python train.py --arch="conformer" --model="sound classifier" --dataset="single notes of musical instruments (NSynth)" --train_examples=184686 --time_shift_ms=50 --n_mels=64 --hop_length=160 --input="log_mel" --spec_augment=true --win_length=400 --targets=["source", "note", "pitch class"] --num_classes=[3, 94, 12] --norm="layernorm" --hidden_act="gelu_tanh" --mlp_ratio=3 --head_dim=16 --fused_qkv=true --qk_norm=false --inner_norm=false --moe="expert_choice" --num_experts=64 --moe_every=1 --expert_mlp_ratio=1 --experts_per_token=2 --shared_expert=false --subsampling=2 --layers=12 --width=128 --positions="learned" --kernel_size=9 --loss="cross_entropy" --residual_init="zero_last" --optimizer="muon" --muon_scale="spectral" --learning_rate=0.0087 --momentum=0.95 --nesterov=true --orthogonalizer="newton_schulz_5" --adamw_lr_other_params=0.00083 --gradient_noise=0.3 --max_steps=2800 --batch_size=64 --epochs=1.0 --lr_schedule="linear" --final_lr_fraction=0.01 --warmup_steps=140 --weight_decay=0.06 --adamw_weight_decay_other_params=0.01
Rows from block 3 of a small sound classifier, named by matrix and row number. Rows with one number belong to one neuron. Each number is 500 + 40 x the weight over its row's rms, rounded and kept within 0 to 999. All counts start at 0. Numbers have three digits each.
After each neuron's rows are labels from the 100 clips, of 14976, where the neuron reaches its highest value: "responds to" is what is common among them. Only what is clearly more common there than usual is listed. The data: single notes of musical instruments (NSynth).
# fc1: first MLP up (model.blocks.3.ff1.fc1.weight, 384x128), inputs 0-127
# fc2: first MLP down (model.blocks.3.ff1.fc2.weight, 128x384, transposed), outputs 0-127

fc1.312:478438457554504530467471510494601494400487469552584536524448458540487519538452523474493548504487497464453461490504528457485455538517484555475553498464470608558480514522484507552539472518492517567505526500492459376527499569545494496542515503527489470513557503498555478430498489509488534510503468503487530514524532493544501428478587467485467550576553497499470592476445502458556458519556
fc2.312:497445505544515555435528496428499491437434556516471501535506497518497500508556403468448436517551584533558500560491515466476495480533457535501495464566443481489518591439488491425484502484443569500524529522474521475467539540483502527550474458512451475559482441535466465525531434503437534500506568476443485518559537473524509478466443509422491482438565502488553547518477480578462493559499
responds to: octave 1; octave 0

fc1.174:460514482517460565494547497523552514557489539508536483526501539481454518484467487501517442490558580459502491518479541538506510450482534572508481526479531533494492507460503520572459485509503513488547544499457460513475488498580576451501533543536523470506601569475404444513465540538521423523475526531515587428487565491451562549520518509462577538501487401527438490472472464442484458537579
fc2.174:520540432529432498549470529427538580551454450369455474541445529520532436464567503545471512533517501411564503538467504456451476504481563480443530476494534521496554477484429492487542550476469541501466420503461490472552531513533451489497516480485480497528454524483480470564526533512475517582472458469506486512481487440469491527473475478544610508491564473513455473512439502471540486463532
responds to: octave 3; pitch class C#; note: C#3

fc1.70:541512491548552517552540488487530474475624505577482562462490533552445532465474487455478505571549535543552474498466557529532588455515446470465540552510493508588524526493463556563551504496529548456463522483546510457526497459549506503526498508440483495479552427521460445459484531548463475529520467449470571438474419515507494467452463534494485542481429480462535485496533500517540517423547
fc2.70:508480507408561527601537478476510519493566419508525414527505551487511502449535513538469470514541539549497432438513535579498569580465489501455533572475460516483503485520530390519553508478550462518524514556598562455476522509483448480503517498492547534497480579577530529528534504490465555544515492491469491485506546460485528554518450481501528449502583502473468521491498496450544522522476
responds to: pitch class B; octave 6; note: B6; octave 5

fc1.369:509512547480484475490505513537460496481525520472536535431537486513450523536460532494565438476495527490490544462512490461476488547522491490463453584408511491520464488570589463474454473517497583542518531510451500438574429517489554540521655556555510409516525536528482449516480471511517544543471565505550512458529501458501482487433466458559503528483565486475556475501560467489537511504518
fc2.369:501467476450491442526537475504509525423438486536455471580529463448503488512481445544508509523549480458470524422531525481499543518485472445508614470480520539546510556545459431477481506472460512555486509424473596466500575462437570510414519493504388532482483571519477436478508495520436487485519496526531541481539497476575553496452470489495551537500483511507498517469419522468488509458469
responds to: octave 3; pitch class F; note: F3

fc1.6:487500540434466447511518532532540501489498476478517474522511499476406535452445545476490528485493471436513502612472444543400518477547454530465476454440481548479536518555564540556557524502488517514493501488544428505477460514569472468472529417540517503467449509505501466484464519513442511450499475383578487517457535461504413444498440452560484490512493488463450502534570490458539491485484
fc2.6:537497494461507549521495511495563525446553536504528517531464488451464473441506565485473497508495516530466565453455475464551429518569555530435503497514485497442625537486549445474540492472476456509469542498470500529477524545551511477506433452499509411470501497482498559477462552454450496422488459486492482527525496530501512476598496602503415459451498478442530448490479518454488440586486
responds to: octave 2; octave 1

fc1.212:464484464572521543531401533527475533381441438488458540450505453555460489492527544527496504439568517496488484570482489527495557455538502487496499477504445548457495537451465496517484490582588458528465490447475448450513501546506434548552503493532569482446489509493474479499576538521485546518494423514533479472519443528471505485496526502408497566546515458505478487486569424507502516563504
fc2.212:501465460519514510511483482594454534495446504414515504536465484480571574487454463448518498499538475532490483498514479453506515485493504479452539524544476538506510466539496526450476509470507488590523443510476470556471509541520520541487533408512541485537550502542446503484450528485542469416577427479485525497572509528427555404524521543490466446495432598541531577512409540485535520517502
responds to: octave 2; pitch class A; octave 1

fc1.343:449504383484488500435470489522485534568505530536417550608463520493532416465472483524578442479462566500475497475473463586547480489497602440441559469436549487506532480505521460482518497493500532447501487517453548469466496517501446509490472473455518511516481502507559504514467582555498509487526491567476470481463550449484508474456517523501478539516507470470467500490486415448498534445412
fc2.343:429474541563412526502524473474532534514495449508457452460523507495495542461546474527582498550479478460497496546521507525466472532453497521455462553473515550487542473557510476504461542465495465458529529538500465514555493427525507533449549573598441494473434470548520508485481548534510501465490471491573484532479502501469463476471501516458612519430509506515432535415523446503517479625445
responds to: octave 7; pitch class F#; note: F#7; note: G7

fc1.124:520476501528539530445521522587528463542532433556485535484533501585505547519452530555449494478467534462585499492502517476480474493502485589451480482528554480474521524537476493486524489526456473568483455558522559551524512412476501485542535401471563484466539517541476480563468511579517508533551510421507464479519518467442561540484478574529511515502492443493580598471476426506524483514498
fc2.124:478473418500439532522488509578507459500485530499528530520508567485454447542438496537508490568486570462570454476429516498477489500504465539500427454509544496518557498516570492498450445522557503553499491579544489448506467447518509522557502445427534402492540502453508495524400538565433484506503479483464505522534437473507507454525516510532460485531542455477527523492485512453492508551373
responds to: pitch class C; octave 7; note: C7; organ

fc1.52:461421487499541583528474562531502490495492478550526459482495629556536502546491518499531459565513447459511655468515483476478506514480512542456529481501530506437512480492477471451483512506506474478518476549443523540455518513483530523563470495498534433427491523561527554479577485499471591449506526477501500502451491473538530472450456443414460514495450426491544492490493509485515584504490
fc2.52:453514544421425463479564494540534513456514495518418562567451599435468516497506484493533445529495564487472556462553499477494499527487487554469494452464526483536578456491554475456549446488526507493578528531479465436523466512555491529532524502439417462497473464469405498547519469482506484451564557519534527507538516476482528465477487495512549448490493528458492577469485477562546516481417
responds to: electronic; octave 0; pitch class B; note: B0

fc1.27:558538486435505447544523516533490542467510447536432488547497504537487523523465538452452524558525491457446479445531399487478432510508472450518590492472472520529552497490533564450485437486486523488464505531497488532537469494459575434552518583471559464535384456573483524463512406520452567505502468485497515483524472445507512541491493427482472444496478505452506468504515519497502485520407
fc2.27:458497546505535446479485505474487556479432450474532518547519481513516516549523575417541549437468446582514505457543478497424522503463524482524528555481427497439527551498437557488554527403540504430467561524468552475501517506438480513506519475447505548602542543512385474467534508494528570500496518471502529510500464515524509500547472517519495484485538525549457391496464490521500463478533
responds to: pitch class C#; octave 4; note: C#4; note: E5

fc1.214:502509482487458475432556510473535446567479505479552509426512525478540495500493495507483491521468445549477460501457451570493447506479482506554557617512495529554464504506521525553441566445558422513533408580475490519480508489605519572536555563518492515533477486502515483575553454494547532485502413546445517466500476540498512497495510520456527540531502449515564524459521549466461470445498
fc2.214:508529530500461460532514477477456499457486498465529465564540452504558511510491519552499486451534503560378423582424461523506525494508516465480494517527500545416570487528487533547407453495524497463534512503514487494499542487502511548544519427572459525544438518424463511481487491498519458490499521449551601503494540457481506496432468525573478505527453470503472520449570429573451552510482
responds to: octave 2

fc1.169:458531467486433427498482565542507460516519506492457457444490517508534568508521518501491529522506469492494478504445506515521524550583523460617500520453431524513559500474533485501537551455435424491553481597540523480525453477537550416550506516495449482515567483584472432550430474481521455519522517540513516519516520506428472446519565512535493529542476537496471524496502435560562576504471
fc2.169:474453506493483466441474445406592477483498534505501579459592559441561512492594533479507527517564459448473487535577526499517482442536586512520463460496519471436550522494461507537470470473489518404479527459522519527478470562440498502554450503466453492464520536500450535528479552465464485463517571435446502498508541440511508447522510491479509590556524530472519527489454506482512459517491
responds to: pitch class A; octave 5; note: A5

fc1.8:566423558506423521505440471540507399589534503577523488514512500521475497526480576490511483458514517533493373482558518507450499532482494509463527539516557505473571489489516536475460522509500522541513517561422456443481507488495485594518523460512478545499545508468504512539525467514487570457540554483408543468550509499557515479506449487484507494487472500497471491488452389498484534406480
fc2.8:430437414493561558519529544529478468505553531419576472525490522477509496456536483506463466510406449447553461530459537511494512489539553500478489483440506513476492532501511487467604447573507393458554506449455485519483534545475542556526437538524471487531513494569494583509541524521469544518455440482518470463476515478490521397512502499523483473467511460460535473485549556490438473479514
responds to: electronic; octave 2; pitch class B; note: B2

fc1.112:534527499450502463449474644507446558556500486507456506510519503488539543459521438452544561530479533475498464509497470565477523532489526473466469455476543563483447486498528515533497418428530495556556483525535520539528396555564477514498393510487505516426502487485491562530516504478511552492516495583541525434493467473487506450429492531520485471575555504509481439520506485537522484460429
fc2.112:513543455535488519560464500512546518496550470554479498497571505529496560512523449509468566553501545528476429509495513472501458614532557493495421566476496493483502504536487518519483478457515518430526575532522499506497514488498533515473510463510428517563465520530481484438406457491492443411514543432438469517539507554469522490539557469565547500508565512552542517501506533590563590455483
responds to: pitch class A; octave 5; note: A5; octave 6

fc1.349:555529515456458486561440577598487524527446445433528451480533477549525485508432521454546531554456607487575487550464505461500510502462499496507502502485486511532520521514474513511506576531612499449515561526508467507558468485436468550512548451522504519482536439518460499497516521554518505461501424489448545481536445559461425474462520557535551483487422495511486479495536486493419498529509
fc2.349:496417455546509496485531547537463471502491492495491464494552528479502503445377530489451481469519509559567497564458530529560542436484540448478539516531512580494511499479457530451483472499504596494480534500460453541509497464539513505455474557517512541467462394595396550552542526523513446534500513527551552534470461493505446468513538486526465493486541451468508518509584497574473478470493
responds to: electronic; organ; pitch class A#

fc1.4:428496492535460539528580480485512513504513531466526443549534517542527480557492474528533470529473539417536524444434544475517553450543501542455479517442496567469535449503469486526533450520602502554527477481518534484496500487460486507408509575493496431492489514553604502530494424576466516533481549531501483466511508483429554498581495462505467520504565449550465558560557506520474464540501
fc2.4:516504484503544528459482516528438571589548451596518461506420491427446485485477553514452533547575438552475489421562508486427598475515502591536507454488528545421495486485497515495482507568533451557451579538535511523515594484502544540536468481501506573513519503492466530513456513504519457481502525513494472492509514414458524497501453499540530547525495540512529520455530497478460470516519
responds to: source: electronic; pitch class F; organ; note: F5

fc1.118:447516456516438530416536534535417507543552573490563560511499508536485503538514538505456463450471576512507448539552477506477514474477520575464522527455495449500580455477445567518532534486457516475422472492525505537478581528595534504541518461512562526567505501560531540465496448487538500488487511493495497477531547474384457549475527489437505505511512561531530475451484483486580502495545
fc2.118:492512515515386597508526466530511496491466478482490511513561474548531477566457526534472485429595474466479487556534459516494495498524521545507493521466496517516419473500460460481526523513560434482494472411559504422491458514475492535474537441508515482542545511479493469404554489464453463510501576532494442557464504479522602537495498537589570446498469518511489476487484473476403489515470
responds to: source: electronic; organ; pitch class F#

fc1.233:479524475532507557559510592505504490458472550512511445485505491508479428549570552487510452550426460524513494493498527529463517498493473517458571515528474496486491540489441450554492533495487441452474503514505527531555479541514477456512539530461455515498452433401473562441530493557402572397502499515495565459486492554563496453516521573503513544531484495401489461462459532466429524490485
fc2.233:478451521501538485552520497556557564509510539525535504466507483475505525564458463494511473541518524562535488426518478482508416516539445486504462538498508477480539444511467509530393541436506447445543495504608540538558540533540452526568442554508494545437513488455507547554503528487557461471456474514489549524449539575505467437530497557510465505529563487442504484496463506425523514600475
responds to: pitch class B; octave 4; note: B4

fc1.172:444561471514535525461489485506542487530465505503454506441526483515515451445485510517482462465461433439423493464500476535554469443446490482450457550480549495583457487510567512539519437519444500515527538522522528465485481466558473419494504440444507425516458521541482483519514489403540536589510427514453482432438500564491528425587563489530448536443478460541547475498493501504466496497519
fc2.172:484474492412493405462502509432521532440527505464505489500528540533455442506516464567524480494572550433528453526534478534488524466524464440486478496477511561548452546445533417487444555447456504463505483447489445547568543462400464478441514492500477434505491526428497442519427481542501489480469486501474506543508527442530514440489488447524442521538560511570476527464441516541480532497451
responds to: octave 1; pitch class G#

fc1.78:472524497442506477449529546570553553494521494522474397451486456477503563451533455538519473450470528512484476554512489506517479542568560529507466533498489544552571523500523506470533486493526411519501560593490470530569549447531500397564518480472476553536444519478498499490482541482527486518503469528584528496556473473503506546540504514472425557458585479482439500510510545529439559524439
fc2.78:522523545568534490494473474494431436449454510467582446512480502512525462506594577531461506485539511515530549464444486471494572516565592479489595452579520505538494518541528543460495550498533582529536454450528526488517438443500540516544556496528502501553521529543495484489511550540543502526502481501514473489496433516456549537565536567514486483511555445471583537417470507496510464472493
responds to: electronic; octave 1; organ; octave 2

fc1.166:537521530374545556464488499482478503495533491500517496558509540505442477475501520527540514489472524466459506499510496509474509469435500443421501439434469529482494541494604525488562492455480490472459595531462543497530479556516484493523489493470429469534432565484468535465439489448533481453477502568538441434533450479498465451537484535539518509554524548471499551449442540564501494546386
fc2.166:496462618485546481527520507478506487485544488502443530575528537466500497481502609495531418446481523486503534477470507434471519492570465538450507503446532491458479507499468525532564480566479409433518505498506491469431599461455507524523524462516460499521541563461598480465485518450465477500496598453567492549545450472473530461514486567428555494501502523497448514526489508510510459536508
responds to: octave 1; pitch class D#; note: D#1

fc1.110:550333480507486504545511536544523528511559477513445527473446495541453527506444476485420474481544543498496542530457454561516440508559560522528443522471476510492486448485507499532479472568527498518480415528475418508526443578427515561509502533427453525514511458483430555484524478464472506522475465528480521542486512540544547466575514489555487485517536465540550502498493530548439475488535
fc2.110:459573468497498541558543516519532482456488439503471534457465558514517543453466541452465497512452462479514514495520536524470453479532502548529484548438475480564550506443449535473469467545555465473425546530609534490569420531477480515530557520482543527492537473513452529506540490527482503586479465481522523481461536600470513499540410506476458532446463451504495503498479438435510539483393
responds to: electronic; organ; pitch class A#

fc1.90:579432558525499528497547471541537511487487439456487481445517506477491570499555533450502564444463510436479469553414494485436511452534498532455503503571518490500522486477542502521516437499494485522554508414565544542533509472488524533487520482498499492600454462535523547549529507517499476499513536492561526458496478505401516491541489568531508485477578474429582524416430482498440500488575
fc2.90:470401492539492500537492421553510443531511504472445479470548543432492472504503575437540471498519482583481483491509509481520500508467464503475454448537535496413497447518465534469453435500568568448419507530468472489476490501403526480535475518539509484523579404462456567503458519463469441478522461523479528519477453473492496483459492554520433453458468424527490475480504494593526486460475
responds to: source: electronic; organ; pitch class G#

fc1.360:544480589434459470457432573476504501516534472501537510465511523554475533492466509496475540414494448515425431557572465533505504447512460570485480455500517437552460520477464478440494487484407516475533492517470562488446553466529445462511507532522506506495523576444464480559531471443484551429522514546521508549492491452442481505435468482443469488515493455493535464528555511463474539581432
fc2.360:456519436530505424507479491475529466562498509549519586491470436538479453512502518503551492511499448529510520515453542502569467561484523532496427487426451484472501502535510477539555494578425485496483499492503509515475450595531454545474560538473384519459549528520399484541582489533492513487457466535574533482503526514525544439446523489542535500460501493478482506516430494459515542542584
responds to: pitch class C; octave 5; note: C5; octave 6

fc1.63:424561467558485509499488493398523414483523506522456518451497523430500515512511536474460468471490530492526608471465533461587420502498472530489534510531448546537492447503508634473483526539483460486590549524507482475531475530476608532537529465464516598520507553470510486540498513512558548491486548518484473473511476516459491500487552460493499542542565491516520481434540498535503448483474
fc2.63:501485457530445492501447463500476431542464485502506428447496490500527478495512516486398442518474581527534547534514514476475582475448565510501519487502456512541512547510494488460598470468464425532459555557534451486420529468507546406564517529564573544468499514457508569527534503499481514504470484457513475487472484515534466571434493462475515485583520488429517529538500553540554458444475
responds to: octave 1; bass

fc1.263:462425525515511424529475529472450459524464550566513556496502514480580513543518430523461464477439520510552469547528495543478535519534391499477431518448529476497508535535578492510547408483590590446469462552524580544557529527593543446534522447492445471469507457548527476515472459491507455475510512485507456457503491477459511503528495506539511479493514491482511529433480516482457479525433
fc2.263:462537554500427472512541539516468512519535470581430442556510565487523549525482481508511559522631514468503600497440481574464436506455527487511392453465525448567479437534529461559511467506531454562461526513498522442468461467496467514479509494510476511502531531546475504539458518551520548481454483505480492541452546495508527515463496479466469532497437564513575527503491449440482524537459
responds to: pitch class C; octave 4; note: C4; instrument family: organ

fc1.129:512474504518474528498590455467471467515445563336501480499481493489485530445522484523534499586495521493486486550511465497495473428499503499462539453479497505531484494483412570435476476485476583511487457511552483522544521532509470513534466502462519468466482471464498524468489478494527543529521516421466462450539468519438471421509497557398464528560526512560489476463424519465443543451432
fc2.129:434504537483488573458526511526485485509553460472491473485540580462464455464503438499501487503481451461387453498471500508471528541485459487568459477494497435488530485586552469441487528490492548458478509489518521536469510391449462525561484470517553422490441440499504514530559501508499513491512557524443488588406476483496506499466470544463516538476490433505451531488562578448505529423470
responds to: octave 7; organ; pitch class B; note: B7

fc1.331:467530505541526454482470519550452481519526511434493483493544475468463459533513439467494462458498524489532481524491463504504490546517569468472405503464403441555516510528537491526577470446560540496523444501516510559528485478519513490481535487501486454536498457564388586542520507435479552523398499531506519542538487528506525486490495511445470466505420517487509395535524522539506547391449
fc2.331:556419501534521530466496474481519453544577549544567551497458471526476542436535549582501500509541505436485496464562488469502477499497548582479484438490545498507546575471487474476462490517509470499485496518593478425504509477493481472547483462464518416519549487527489487522563526426546497513501525477499549481534520637538491503453485471485507541450410430532513536561527458472546482549493
responds to: octave 1; pitch class C; pitch class C#

fc1.380:469543576498476430480510523513506556473438539545487523517441592532526505517518559434515503496538459532501479492442451465491435424456559481518464505517461468496465553467520541524435456499509497489455388501482508515515494529493571496508592501485505512530521390525468453514499433439523576533497513505481500502512563535441515521589465505459468453561424514542474458518466541472471522476454
fc2.380:538436484539562463443459523554578478505445503492481484497532493537452497495472485534518570486546529481419494518589443453468473555483506454550471469446584499413470465544456571471513482470481462490484519476556551513546428516549577449501555516449540470513489520435491480547495514439527529490408557545537522487563516458493494433492486502480514496462410499488458484475472478536527559494492
responds to: pitch class C#; octave 4; note: C#4

fc1.329:578552495494504540425571423521465534505389445473517492540451494524533515482465465508549527513500535531562404481456518600462507517583507554538475505456497469506550481483517524472422508465509463455508490510456465495489492445522498474425528480465523491502434448561492496476494523490482581498492413512537519554507505554408503468494517442465563489494522468497567549515472489552537452473496
fc2.329:493518554449470490485499424435544527504455486455467478479512488559524491509501468425481499523524495538509537526510539569410433479509458423510501524498527444560490496534499490442418418531420552442523590595490462494446489492545469535469506446485523519474488435488458493450491519515541502507462441492459524511569528563459485567588521518554500510517495553484544461491549575510485490460517
responds to: octave 7; pitch class G; note: G7; pitch class F#

fc1.24:454491480508494536518481581565500478542439507564507486486481449631471525548443478464559499520516443475542446561507456446498493565536492530447506478453440537506478510410513553474447531526503547504521432522493491535449466441547531475531547426575493494493401528526490542460460478465434489442542469521494509417532447468433473477550519476486511469474529470485503490481474497534505456539514
fc2.24:608542534516483521483602469476507430526530467519492499522465584466471522514449570452467551491563453514558525453561512566565528441544513578543485499515473516469461526509461451551510483454529504501426494445464550475403510512473489500493504508493484544486470461519493511505543550543537476502548460518434532491480532512511527460561513472457518539537494588485511460462504488528567417441544
responds to: source: electronic; organ; pitch class F#

fc1.210:501502551416447502442533510470510509461541479546481537433456464541522479574517465420542467563476453423480519527468576434466548474504441602482467458500447522474519467572474450501503446503583451510516468469452506569504511459480479458494515442472501483477526481376430461536487448468546534559495493496535511526503524509465472471466478510491499500496489504475570577538503462516490452528520
fc2.210:576522561525500573482537426499552510518535424470508570475506486562523500517513582544523507487529480522496495516465493439559494534478480475486501434581570534497525520495535549514461417533499490429517507517444560593500545491524505414508475538489503479434543439471504469521484497482482557590503559440423549476510440426484476549487451474464512588519482476485458511514532527523506508492471
responds to: octave 7; pitch class D; note: D7; pitch class: C#

fc1.165:416572544469522462492452530509526500455497579416615507498494478524429484435456533549473418483455485482495449510480438531434512507495467510507468516601554509522609516519508511512526476510526503471465552485477521440526476492474477567518540525497488490531505504433443546457526502462482480487484553502502563580480462472512551482513506501495554519461437465500591533500523528501540411484516
fc2.165:542523508484475479562456516532500486477543555507569510427476486488453514534497487576527465438474468452531492509471425513527491531537545480543511464562561567510489492468479482478463470478506549477479490504543528530468602582450505519503480439549540509521575515470469491487550587475473503458529594491523570529504443458507522517584517409506522494393558537530528469483535511505564552524483
responds to: octave 2

fc1.69:482502534459522465509449470514515552484418508574496534460485481507572430446526521510489485500497549503527500531516482408476524485529516510392462450464517516475484516404485512475514431490502461461543467564515497482517495424466449474553418471433514476408495494519457534494509498528498513451586554427498477480439503458437535546446501460445469533544458556502523531492538500421516519434532
fc2.69:512523515510456525503546480510497502558543463529503534469460489480480565457538488515512539478510534536492494495538550538557459494509512502511548445480475514399483514534431508439489534518488489474537450511505456479439565506487485404442551412482435456538541467475552617514418525490565575518548537451513539486495458424491508467497524548508493491514455428511572470488568409479516471544481
responds to: pitch class A; octave 6; pitch class: E; note: A5

fc1.171:478522537548493522499537490502533535421402480534478388472554496538539516502451487534526550465516502486479487567543498504439567475526461498459548503446516445436537442494467497440564508477520456460500448480452425505538446492508489413501471493396576540521466446502475552507517485549491495557452481470509463512510407550477465545537542524543538506430448509531496556473486503495499531460486
fc2.171:499539480459515536513523519500473527453533525454463521490515485532489476584471523589497497523524481487534518572465568493544503442421394440539444578563550503514491482508508544592490464496442509527519489555478474502533550551483490466565529534404496555480509570517476456414495526490522447515529527547526466435455509533527526454494486490489460515443441574426560507500459515452483500481531
responds to: octave 3; pitch class G#; note: G#3

fc1.207:522420514448490495521587515521528435521467533524487507503536520491531477477498449528453499508496449482506489486445458490464528531563449510501449459432490544479584454472552504507495607513491492508471533545508507553535553484499486496444514486451459487462565557483567470456524477581482579532438479554526485481400491442447530575466451422445445535512507485431510495519534471468460465503437
fc2.207:540506526505576525567525481491531495490566524501549493525467529483510524463521488488488504450493592444463497447490496536540520488506458504431522437559460522452458478414452446515578446524494464451431533524443516487473560466601510474511526545480484548586529511422483504457481505561500469512570522481533446467527438515497506527522482564508541566550501453462478442447494537590472476490538
responds to: octave 2; organ; pitch class B

fc1.123:468574464506490543509458497512570460510471444461558546433508527461509562607437523482530492477417487407457523376523486527519486494506476494483503451515458484509535565480508530518451471560523469551463493532497504517477493491563501413530497569457494489510485515525460529395520490509501485415524474508501437527548462568487553442529437510514510524533510468524443503563532504502520515511437
fc2.123:548487481514504524556493534529521424532536514498555499531542528574489429490569500479447546415609506561547554531461465511486531583563506548502547515427492533510553509532408485443504498514474474465479514440510511540507493463522487510485494512493556487506519473418515507431429506499472476488502473513462579461499475420497516510523556528466550484443552486544499499437452474558558565547515
responds to: source: electronic; organ; pitch class C; octave 2

fc1.186:535421536463504533545491485515582540550480478498422494511481454517459547477500466496533451432499478527536452516533511490486533516558548469516514488525481505431530519498466460494578467513553485502525471439471555500464519541505495577492474486555529424517543476494477559438488394553484574484458548482583514486468504502485568458458443554465588497510554475497440509481585532523523502442433
fc2.186:479537548520528477551575570507469521444515471468537496587486534454513518537531525482474515517507503483527512491509505551454492509510507423503486485488484571430547501395484506472600469526535471523514468460494522558541527554471517459443526544518495473537597522448459521503442585518569502458551463530485523407504478509506524466553509511531515583496569463467586537518506504473449490448568
responds to: octave 2; pitch class B; note: B2

fc1.316:530525584532477483407522538508552507498495586482476491551529525501483457588534473510525510480520526496541502498534495542438512488506535573494502502521641479555460495507452488571499474438554459438530540507429498449465476502484466501488520425565470485515498538562543482460465572509508566505446485507447490520485477535458428523565564497527482481426510509491544438434540504518519454507454
fc2.316:449492543533534485444427476544547475543508442566521517518451444509548525590490508556523546538534548567522450512546414544507497496496509449459490559510471563448512520533466521497543539552506465500477552522492492539497489497548420466467507566444599477548464533476498540477487528528489516458492437507524479533462531499448489540530435456533415504546549473562484475417473519564433494509510
responds to: octave 7; pitch class F#; note: F#7; note: G7

fc1.168:482484470478481550543514496525567509509506528527544582541525555476483455481464511496462463508535512487411484577557451546416519521521459503470505504463550528532505552445465460554516508448497529500484504520482473519466476558546559450496472608512502528408533477467384566557477487517406453532510476501513589483444495436524521460543502487497473510441558506536481568516524504525474459518475
fc2.168:541523517564476550550471446557481457460411500518479533530468508528466424522554456449500495473463462447468507433477510557511491493523505535573472466492476533427564583450436475536514497476464484560525494480496399515523516416495514506518470560507553481501488507489454490496514561501532521514480511440402448544565540455515498389534486537452467451476483454461492492495490518474426488456477
responds to: pitch class C#; octave 5; note: C#5; note: C#4

fc1.74:504566531564523420479507552496504511535528472580469507589453538487585502490511522488555491563563583427582472515493460479479509471508488492462484495507443520565461448479487499521454488488485500489455454471543509473490506471503456521517593564531588491461476518517479549466518567516472479518475517503553495458482455548453526529478477396495438455520504547531511491552450417479531461517423
fc2.74:524506541554467545479529528506564371470537505498519501487500500411545519526512473534476537554501436499592446503504552531482498474542513535521485526501483474541509411577494572477498449468536498546490496529557472531451531471517476471517528504522482464584484501512522475514437570530427527508507450389463582498476482459442520462435455506448505499547570519509463479481459467477468565475487
responds to: octave 7; pitch class C#

fc1.347:530491513456456477618477466523460599539491523463537506507446473519479558552485500480471518479527475447439477582520509552556521505469437503495509518438488513506501568488449451589481467481534543512462452514460535482448439567544485514540467524541524499433444496500517574436452525464489574508488541434442495520572455514531530481561417442479522538515525465500524516499508523490450509527439
fc2.347:489491475438473541455490512593545518476514523492505608448570504448541429508542573536462494549473472494517451568491433546531498592527551531457468461497470556518481545480520555462507492496527503507535511495493467496506502403574520543474540481533556518532594452524517437530550416534485502449532491494492525485452483487419541516427465497453489500481508490456498482519500447470528578474479
responds to: source: electronic; pitch class C; organ; note: C6

fc1.198:558584493510514474520554493504551532536484441527445521467435500505525557488526522460539505450538513557495533549484522503557515467570493546438521537461571545500564552478520452536473497486524457486573530590500437475497502527532543547577436510481451485481426498481489535511481439489497500485478469515487504495476503535515398512569605534399440493494532439463519492488498437478528505453546
fc2.198:484438487591486502480531442529504534557459530548421487471559535508501484462475555479558545511576509528587556452531572489512513463490467556495478488520436483481503586506561519477520522468513492542537481503484483475551506483538520526524514475554470565496439568475463428461466508530465546497491494507600514538501488492565443505458541471479552448567526437513533545559503533514610500486476
responds to: octave 1; bass; pitch class C

fc1.254:526465471483581495490540570532516499563553449518535563451543504589535522477564501494476492500494564438427498514432543493541516475548519480506403493497523477523526489438461461480486454437508458461469479563457508523524457509534604526544491462505501455419442512504503541470520522494446461542488444416482561478510471484485528474524568528508492498493469489518555537547561539394508492508548
fc2.254:509460423442506537478518520517445454515402457533450439460464486521504501463494494454525566522461488475512512489516465545438530523539521466499489476480464522481578470435456514491488467450499502462487529527520473511527481411509516499499484581511517508494584484478531510546525509463500533424611494586384516531488559453487508477429437483464480461515525459448460478408492474494452563465526
responds to: source: electronic; organ; pitch class C#